config.yaml
train_examples: 203450
color_jitter: 0.2
encoder_stem: "deep"
decoder_norm: "batchnorm"
decoder_widths: [32, 32, 64]
decoder_attention: false
decoder_upsampling: "pixel_shuffle"
Rows from block 7 of the encoder of a small image FSQ autoencoder, named by matrix and row number. Rows with one number belong to one channel. Each number is 128 + 24 x the weight over its row's rms, rounded and kept within 0 to 255. All counts start at 0. Numbers have three digits each.
After each channel's rows are labels from the 100 images, of 14976, where the channel reaches its highest value: "responds to" is what is common among them. Only what is clearly more common there than usual is listed. The data: photos with spoken descriptions (Open Images, Localized Narratives).
# convs0: first 3x3 conv (encoder.blocks.7.convs.0.weight, 208x208x3x3, each kernel summed), inputs 0-103
# convs1: second 3x3 conv (encoder.blocks.7.convs.1.weight, 208x208x3x3, transposed, each kernel summed), outputs 0-103

convs0.169:122143140130156138150170088132179175115135132103124122102108121113133139118186128144102110150135157134143106159162149125131138114119167105093086124113098148100095096098102110137111099103106106103134116145095125113131055116132123136176125077123104124116104123139096086135111138080116109115087105093131128131133137
convs1.169:138073111102095094113099176129139088118119098130109112127130131116169112155117098106126113111127130135126139106127123155148116103140116152084159119090161090104096163092114133099171134122120147164111128129161097162093137125105095104116137118159118094140153115135100131122114104147123151122099090146119151156124137
responds to: text has "dark"

convs0.139:105129117105148110108143127113156116101128132071155176112110128141128133161127131110127090125160138165158115117128081103139146115125113103086126110123151144143081160095128113134051180127114137118120137164104106135113100093117090118123109125135095120087121120109129091161116184120128158126133091154098117154098140
convs1.139:100143149128137141123125164150111130143158122120113074172109133113192124156128135182104099118117165076164172113101178105130106088151143172164151118171167138079133085143159147109119130109136133155100120138112137108122128143153135112120102148160158115111113115124152133105128079152121178107139152140143153095146126
responds to: text has "white"

convs0.204:096130124112128129094100132137145158100132116090120143130126141102146132144122122116130099124169147142164106109148106133120130128092125108078107114108134129129100112097105105130094198110096127127095104168123102159110132124111108109158096140139108106120148101106136091108110172118113149136088139155115124100105103
convs1.204:150152163144129140137163192137127116156121141125120108163140108124148122172122115137130108113120174132141161143124128149116122105111138170149170145117164122143121055149154149116123147139161130108126151122119129163161108101099146141145179120106125156107155131144125162138121113161133158068201126141105156172141141
responds to: text has "white"

convs0.37:119099134128130112123135097151147083103085158095147110128107142108160152115129124122160168136116124094137129099132140146098089128127118094088163144088126132130095116123137091125064135104098155108122127141104094136136110161105101127057148119139148166138136080116102109136140142122149122127101123156102126125101130
convs1.37:146131117105099117117172175118121126149146078116140158105156120131103112119084155161116110126099134124147089113106098137126129113155123160144117117147143134126103138125112091119123140106083090151108143142156207127141141108072162125170097129135125123128137128147140168126144122102135118092159129082134137128128117
responds to: text has "sky"

convs0.21:143119131102161111108137101114128116118110094108158133106106090149114156139124136099109134122138119126126129114128124115140134123113124125099109102110117099189138177052113119123120155119119098169101130133159116137102152132123125084096111160134134083140130131141123092122084180109131136111099102126117125107094150
convs1.21:152179115158127179128124145133134178108139201164165148139118156133133153139133093123148139154123112111101135138098098114134134142116104137129155157146157131102120143145152137127136137115116131125150146170088125112156101139123099161131115146135143144097146135160163128146122082148102146128151175112123130146152159
responds to: text has "white"

convs0.50:123125109121097130119129110157114131099116132122141157124137118147122119125117122126142067083106095114102088096088127091132153122148124095147128147132123128117114140154136156090165122103107170098084125111139147123132085115098107132166128120133075116069124109090163096117126118114138108163133104090127158132099101
convs1.50:164127158119148113146144138111118129173133105174132098139208103091144123124115147163119141162129150116139112169121146123087123100148105201155128109146103124117159106087120096137105132161171118152187124147107179117131142145117142158128176121114121108139136134156152127131139123135133137126099164148166125110149174
responds to: text has "dark"

convs0.48:093149107117158140153122126093114132117122080071174133141118091158146135120140155141141097121156139130124145114120085116151129128114155117101083123100124137153097162098131148088124136115110096139102104154168112141131108122104119126138145139129081144079163125115113103112101149106135122145116121146102110136092098
convs1.48:194123127109112149117137127146134134128128155138086131128135114118123120169139113118170120147124138140148140127152166123088118086130101129131168159096123131151142129166131092162160111152153148112115169097068098126109090121155127118120134159133139131140126133143157110161147100106126099093089130084141124132152139
responds to: text has "sky"

convs0.144:125132128088136118111136118156120079130099131100137150091122113107095116117107137111175134157084081161129111142104142114137133152125101152083152134155088084128105119115156110117130112099105155102133205087140137085113128135142129136149108140120137118130145169154081194135096129123169119123121109089090086124092128
convs1.144:093151131091140137133112121082083130138160111148134117142139119121152153121129129160141111118169137087096142074111114153093136149122144106164107121107146162133145141146106163116122180168136099115132053157108149176126159174153104153106169089133135147145071108116106085096150115178121130122135177160138150087135128
responds to: text has "dark"

convs0.129:104118137119085114131109132111118134100137115128110158080100090114126109125108135091141138109115121127135085101156117088138099117160120100107137098109118115147128130154131136086186144135120165140132110103136164113105106115110179100145103130132148146093135140103138124119116168104133118140133120146132090107080095
convs1.129:135136107173123128142142151126141128164133137152120088139146104136144111127139150161135139152137176137123146158124145120073179118149147112147142132181096149141159098141152138159113117156068108121149139118151144166145137153143128142171079162115105124144140132135149143133123110084104160100131122125164183084149103
responds to: text has "dark"

convs0.146:118119108112114116103141117110101137090089133111147164159108133142121141156116124101117092123156142142129131095162120113122138122116152155112125157120131111161100168121135098108124187126114139118096180135144101129136110151127107111138106121133132146120121123102136112154131144143154134134114111115100145183072120
convs1.146:123153141146154165102161100121107151163148144124133129107127150111133121155132129165144088134097119119141159145108144134176098112096141133102141131145158136156137080143154143113097106131143131126147101142093142172151115113132116179103145160146150170131099122126075128140102155130140177109158139143112144110142125
responds to: text has "white"