{
  "encoder_arch": "preact_resnet",
  "model": "image FSQ autoencoder",
  "dataset": "photos with spoken descriptions (Open Images, Localized Narratives)",
  "train_examples": 203450,
  "image_size": 32,
  "crop_scale_min": 0.5,
  "horizontal_flip": true,
  "translate": 0.12,
  "color_jitter": 0.2,
  "bottleneck": "fsq",
  "downsampling_factor": 4,
  "encoder_norm": "batchnorm",
  "encoder_activation": "silu",
  "encoder_padding_mode": "reflect",
  "encoder_drop_path": 0.2,
  "encoder_depths": [2, 4, 4],
  "encoder_kernel_size": 3,
  "encoder_stem": "deep",
  "encoder_avg_pool_shortcut": true,
  "encoder_widths": [96, 144, 208],
  "loss": "mse",
  "latent_channels": 5,
  "decoder_norm": "batchnorm",
  "decoder_activation": "silu",
  "decoder_widths": [32, 32, 64],
  "decoder_blocks_per_level": 2,
  "decoder_block": "basic",
  "decoder_attention": false,
  "decoder_upsampling": "pixel_shuffle",
  "levels": 5,
  "init": "torch_default",
  "residual_init": "none",
  "optimizer": "muon",
  "muon_scale": "original",
  "lr": 0.029,
  "momentum": 0.85,
  "nesterov": false,
  "orthogonalizer": "newton_schulz_5",
  "adamw_lr_other_params": 0.001,
  "grad_clip": 0.5,
  "steps": 3900,
  "batch_size": 64,
  "epochs": 1.2,
  "lr_schedule": "cosine",
  "final_lr_fraction": 0.01,
  "warmup_steps": 70,
  "weight_decay": 0.02,
  "adamw_weight_decay_other_params": 0.01
}
Rows from block 6 of the encoder of a small image FSQ autoencoder, named by matrix and row number. Rows with one number belong to one channel. Each number is 500 + 40 x the weight over its row's rms, rounded and kept within 0 to 999. All counts start at 0. Numbers have three digits each.
Before each channel's rows are labels from the 100 images, of 14976, where the channel reaches its highest value: "responds to" is what is common among them. Only what is clearly more common there than usual is listed. The data: photos with spoken descriptions (Open Images, Localized Narratives). In brackets: how many of the 100.
# convs0: first 3x3 conv, stride 2 (encoder.blocks.6.convs.0.weight, 208x144x3x3, each kernel summed), inputs 48-95
# convs1: second 3x3 conv (encoder.blocks.6.convs.1.weight, 208x208x3x3, transposed, each kernel summed), outputs 42-83

responds to: text has "dark" (30)
convs0.162:494538514471547451520613576486510475485526497484432455459498503469459533500508581476471454469410467477553513556497576513527484413500455478502461
convs1.162:510521497500546502524513473516567566463515525505503445616548566490570524472545483562583529515543510507549443536516488461468512

responds to: text has "dark" (29)
convs0.143:552505467463502504482594618463545573472505469526473449493490467520459524472476530509530475534443508534553541582410542454478530449481456518618485
convs1.143:512611493518478431518562410479509570471520498488499580504490500502542536502500534544506544521480489532510520503513489424525497

responds to: text has "dark" (31)
convs0.93:538503491504526460548600574509489480504467541453475455519504476519474559490484537394491468521458534515591432548489454480442519457518497486478443
convs1.93:519522567434482494489516529521495433483536569505541517471476552490485480467492486534600559426546469540487454532471448455443468

responds to: text has "dark" (30)
convs0.41:482577509520514523452558552552459531520512468507506555516441491532511497478484538479478548471519494508593473572463483546498543488504563492510548
convs1.41:484517454562571519500537465501529526415491484530517535396544557489491507554538460523531528494534407500473544568519466555443497

responds to: text has "dark" (30)
convs0.181:447503399528506429505557491570499476478503538513513501556495504488526540530508542484531649479487579511561465556504434605502487486539531496438504
convs1.181:469515536573555467464507457487461538423464488496545555385527532468427546463548433495551525527506455498545469577510487534475487

responds to: text has "white" (37); text has "color" (31); text has "black" (26)
convs0.198:462490510532496497446447532496513527481593523502457460435460548473476473496476442485464461450505426472466475442521541482549517460504498467496484
convs1.198:528481463454507547448480470441488544539524529452546480533511513485516528566499433483511564499492394506470456537547554537457502

responds to: text has "dark" (27)
convs0.45:524528455531493507482564464422492506578555474560528460482493515545469517543511538549517490539379486502525478558515446535491432453481439492473443
convs1.45:475497491530536498512499531495524491541505601460525396559520575487480477440511528505518601487523522466531521527533493481549489

responds to: text has "dark" (29)
convs0.31:562588490489541448489570537532492455556503558517469545578503525562497541469424546561531516507495549512568491542546456568504460452448537531488534
convs1.31:421532492567530467473600437517554559397493511476492505477519546477502532483475504580463505497492484510496482550534492512476479

responds to: text has "white" (30); text has "black" (28)
convs0.14:524514514551513493455517537536443502489555449520504567536508484516501568493524505547513598442594523516594453539463447540434543544531601520478555
convs1.14:487531516527493497495484485521493540507496528506528442495551581513500516536499493571481564542486502502575499484505449560503534

responds to: text has "dark" (29)
convs0.133:548495497477528504520582564418481516458560484500555436484478469522493530485516567491529433461460496503637481529510518560500464468539474485534441
convs1.133:525522485489539495507565408472512542460578527513507516511500501504526570476499475577485494487544517476535504538491475461471510

responds to: text has "dark" (28)
convs0.70:569452516434510480462607513582448472466468483455503476466503470504536544519479528482492510567540474539537522577437426481510556541485529524517509
convs1.70:436522493501552455490513506510492508498520480487504554537574505519469555460530490513452507577482553458491470556497497466558565

responds to: text has "dark" (27)
convs0.3:521502509515530507476569541604483473470506586504471503492512472466453550482511511585492471505542513535581503524510481522443531511453585457502578
convs1.3:445572496502583422508533507511532569487496509449520525584541583526528566509582518589549544501521527495531489519557511540493486

responds to: text has "dark" (28)
convs0.121:459472481515513505449541488525552558546542452478538455504489434494509578524504571503553544479536462538535484552478550519528572528518586526493539
convs1.121:460484509458526432500578497481475526469518446466543526485591531498507566535436470453569550531487496500454534564514473496489533