Weights of a small image FSQ autoencoder: muon at rate 0.029.
Rows from block 7 of the encoder of a small image FSQ autoencoder, named by matrix and row number. Rows with one number belong to one channel. Each number is 50 + 10 x the weight over its row's rms, rounded and kept within 0 to 99. All counts start at 0. After the name is the row's rms in percent of the matrix's.
After each channel's rows are labels from the 100 images, of 14976, where the channel reaches its highest value: "colour at peak" is the nearest of a few named colours to the mean colour under the peak. Only what is clearly more common there than usual is listed. The data: photos with spoken descriptions (Open Images, Localized Narratives).
# convs0: first 3x3 conv (encoder.blocks.7.convs.0.weight, 208x208x3x3, each kernel summed), inputs 0-103
# convs1: second 3x3 conv (encoder.blocks.7.convs.1.weight, 208x208x3x3, transposed, each kernel summed), outputs 0-103

convs0.68 088:44 55 60 48 40 40 48 40 41 58 45 56 51 37 44 24 45 59 41 41 65 46 49 34 49 48 60 51 47 48 55 37 40 49 58 44 49 34 32 47 66 66 53 43 59 43 32 53 77 48 31 46 63 38 49 27 43 58 67 44 27 43 37 65 57 66 60 52 48 46 33 51 40 25 48 49 39 45 35 54 59 60 35 50 50 55 50 34 35 47 63 62 43 43 50 38 41 49 44 48 32 50 52 42
convs1.68 089:63 37 56 42 61 51 42 32 47 41 57 67 43 65 46 58 69 32 48 50 44 42 37 62 61 68 36 46 54 67 53 80 47 56 45 56 45 57 64 53 44 52 32 49 37 48 56 51 45 61 81 49 42 54 57 45 55 62 37 53 59 77 54 62 50 52 50 38 46 41 43 33 54 50 61 51 58 57 58 67 60 48 62 61 40 44 38 49 57 44 49 47 52 66 67 71 50 70 47 44 66 55 46 46
colour at peak: grey

convs0.135 105:55 63 53 34 50 44 33 37 48 37 32 61 55 43 49 41 46 60 50 48 48 59 34 36 45 44 33 61 54 38 52 32 40 60 34 33 60 79 40 36 40 41 30 41 57 59 47 46 35 43 51 49 67 51 58 52 58 31 37 52 56 50 53 53 50 49 39 50 60 44 42 47 59 54 54 60 51 32 39 71 29 58 49 53 50 45 54 44 32 50 30 54 48 47 47 44 33 53 43 51 47 34 57 46
convs1.135 110:34 49 46 58 49 57 58 59 60 74 55 42 44 50 49 44 62 40 42 44 50 47 67 62 50 53 60 44 48 54 53 58 63 53 50 39 41 56 52 56 49 53 51 38 65 49 43 49 72 60 48 46 72 55 42 55 49 52 43 36 56 49 54 60 39 51 63 34 60 54 49 64 68 47 55 28 51 90 49 81 56 53 38 49 62 59 47 59 43 55 48 67 21 56 53 54 53 35 54 37 48 48 42 55
colour at peak: grey

convs0.20 090:57 56 59 42 46 32 44 56 64 29 49 56 40 53 45 37 54 53 38 49 43 52 52 45 44 54 46 41 49 49 50 35 45 49 49 52 43 62 43 54 61 56 32 40 46 53 53 51 50 45 48 40 73 45 45 47 56 35 42 37 42 48 51 64 59 53 59 47 49 57 58 52 35 41 54 56 50 48 47 97 40 56 49 28 45 54 61 38 18 50 28 56 35 47 48 46 47 39 41 56 43 48 45 42
convs1.20 127:53 50 57 39 48 57 66 56 34 73 52 48 37 62 53 27 60 49 46 39 38 52 40 42 48 83 53 51 65 59 55 79 57 48 55 51 43 43 61 34 41 71 58 52 48 48 22 45 55 70 47 59 46 49 59 60 57 61 51 55 58 54 56 58 59 53 46 32 36 35 57 47 47 52 53 53 53 55 52 55 47 40 52 52 54 64 42 57 58 54 72 57 47 51 54 58 41 59 38 58 64 58 51 49
colour at peak: grey

convs0.13 097:42 60 56 42 43 49 52 53 45 52 57 50 41 44 50 27 68 53 50 37 65 47 41 43 57 42 49 51 54 48 59 51 61 38 49 61 58 50 41 53 61 39 60 45 60 44 39 67 66 47 47 44 41 34 48 37 46 47 44 37 54 44 50 46 51 30 55 43 58 42 47 32 60 50 41 52 51 49 33 51 56 51 51 38 44 61 38 46 42 40 57 54 37 42 57 62 45 49 47 43 40 46 46 47
convs1.13 090:42 39 51 55 65 48 49 56 52 41 41 51 61 50 42 44 35 37 55 52 52 43 45 57 57 41 44 64 41 53 45 51 31 49 38 34 39 41 65 40 53 50 44 49 34 62 68 42 42 44 51 46 37 64 56 35 49 52 46 84 51 44 45 51 57 37 48 46 39 46 49 62 51 37 58 45 49 47 39 37 55 54 60 65 50 41 45 45 52 42 34 40 72 59 51 29 50 58 48 48 59 65 50 48
colour at peak: white

convs0.111 117:37 44 46 42 51 43 61 34 49 68 49 44 33 41 45 44 44 54 60 51 57 42 49 46 53 44 46 47 60 27 54 74 54 57 54 44 36 58 48 56 60 62 53 37 46 43 31 54 58 43 55 58 51 35 51 59 42 40 42 37 70 39 42 47 50 47 59 61 49 37 67 33 48 51 45 36 41 53 41 52 65 43 55 43 64 64 40 63 40 42 60 69 41 53 60 50 53 51 49 43 59 48 36 51
convs1.111 107:62 54 66 42 51 42 47 62 39 38 38 54 62 52 40 56 51 48 48 47 47 51 37 56 54 50 47 61 44 43 48 47 50 46 45 62 62 54 69 73 47 42 42 51 48 72 55 48 49 68 60 45 46 70 33 39 61 67 57 55 54 63 68 51 53 42 44 41 37 54 61 58 46 50 51 56 65 56 58 42 42 52 62 40 42 44 55 41 50 44 34 40 55 63 58 25 66 50 57 46 57 55 59 50
colour at peak: white

convs0.148 105:60 42 49 35 62 49 47 50 54 65 67 53 37 42 47 49 32 53 68 51 61 61 53 62 64 56 45 35 46 53 45 66 41 62 57 54 33 62 41 55 50 33 51 27 56 37 33 56 64 38 45 60 24 35 55 41 54 58 45 36 63 40 28 52 31 49 40 50 50 28 62 53 38 46 52 35 46 53 44 46 54 43 50 43 50 54 37 51 54 53 52 42 46 41 56 48 58 33 49 48 48 64 44 37
convs1.148 102:53 50 59 59 42 35 59 61 82 39 49 55 74 58 46 37 57 59 49 50 39 44 44 51 58 38 58 71 43 46 44 37 63 41 45 49 50 53 58 42 61 56 43 62 49 73 53 55 36 57 63 52 53 57 37 40 42 46 48 48 55 69 58 55 70 35 53 60 51 69 39 49 51 45 38 71 61 50 63 50 54 58 43 56 42 49 55 59 50 39 47 41 61 50 48 38 54 48 59 50 35 48 55 65
colour at peak: white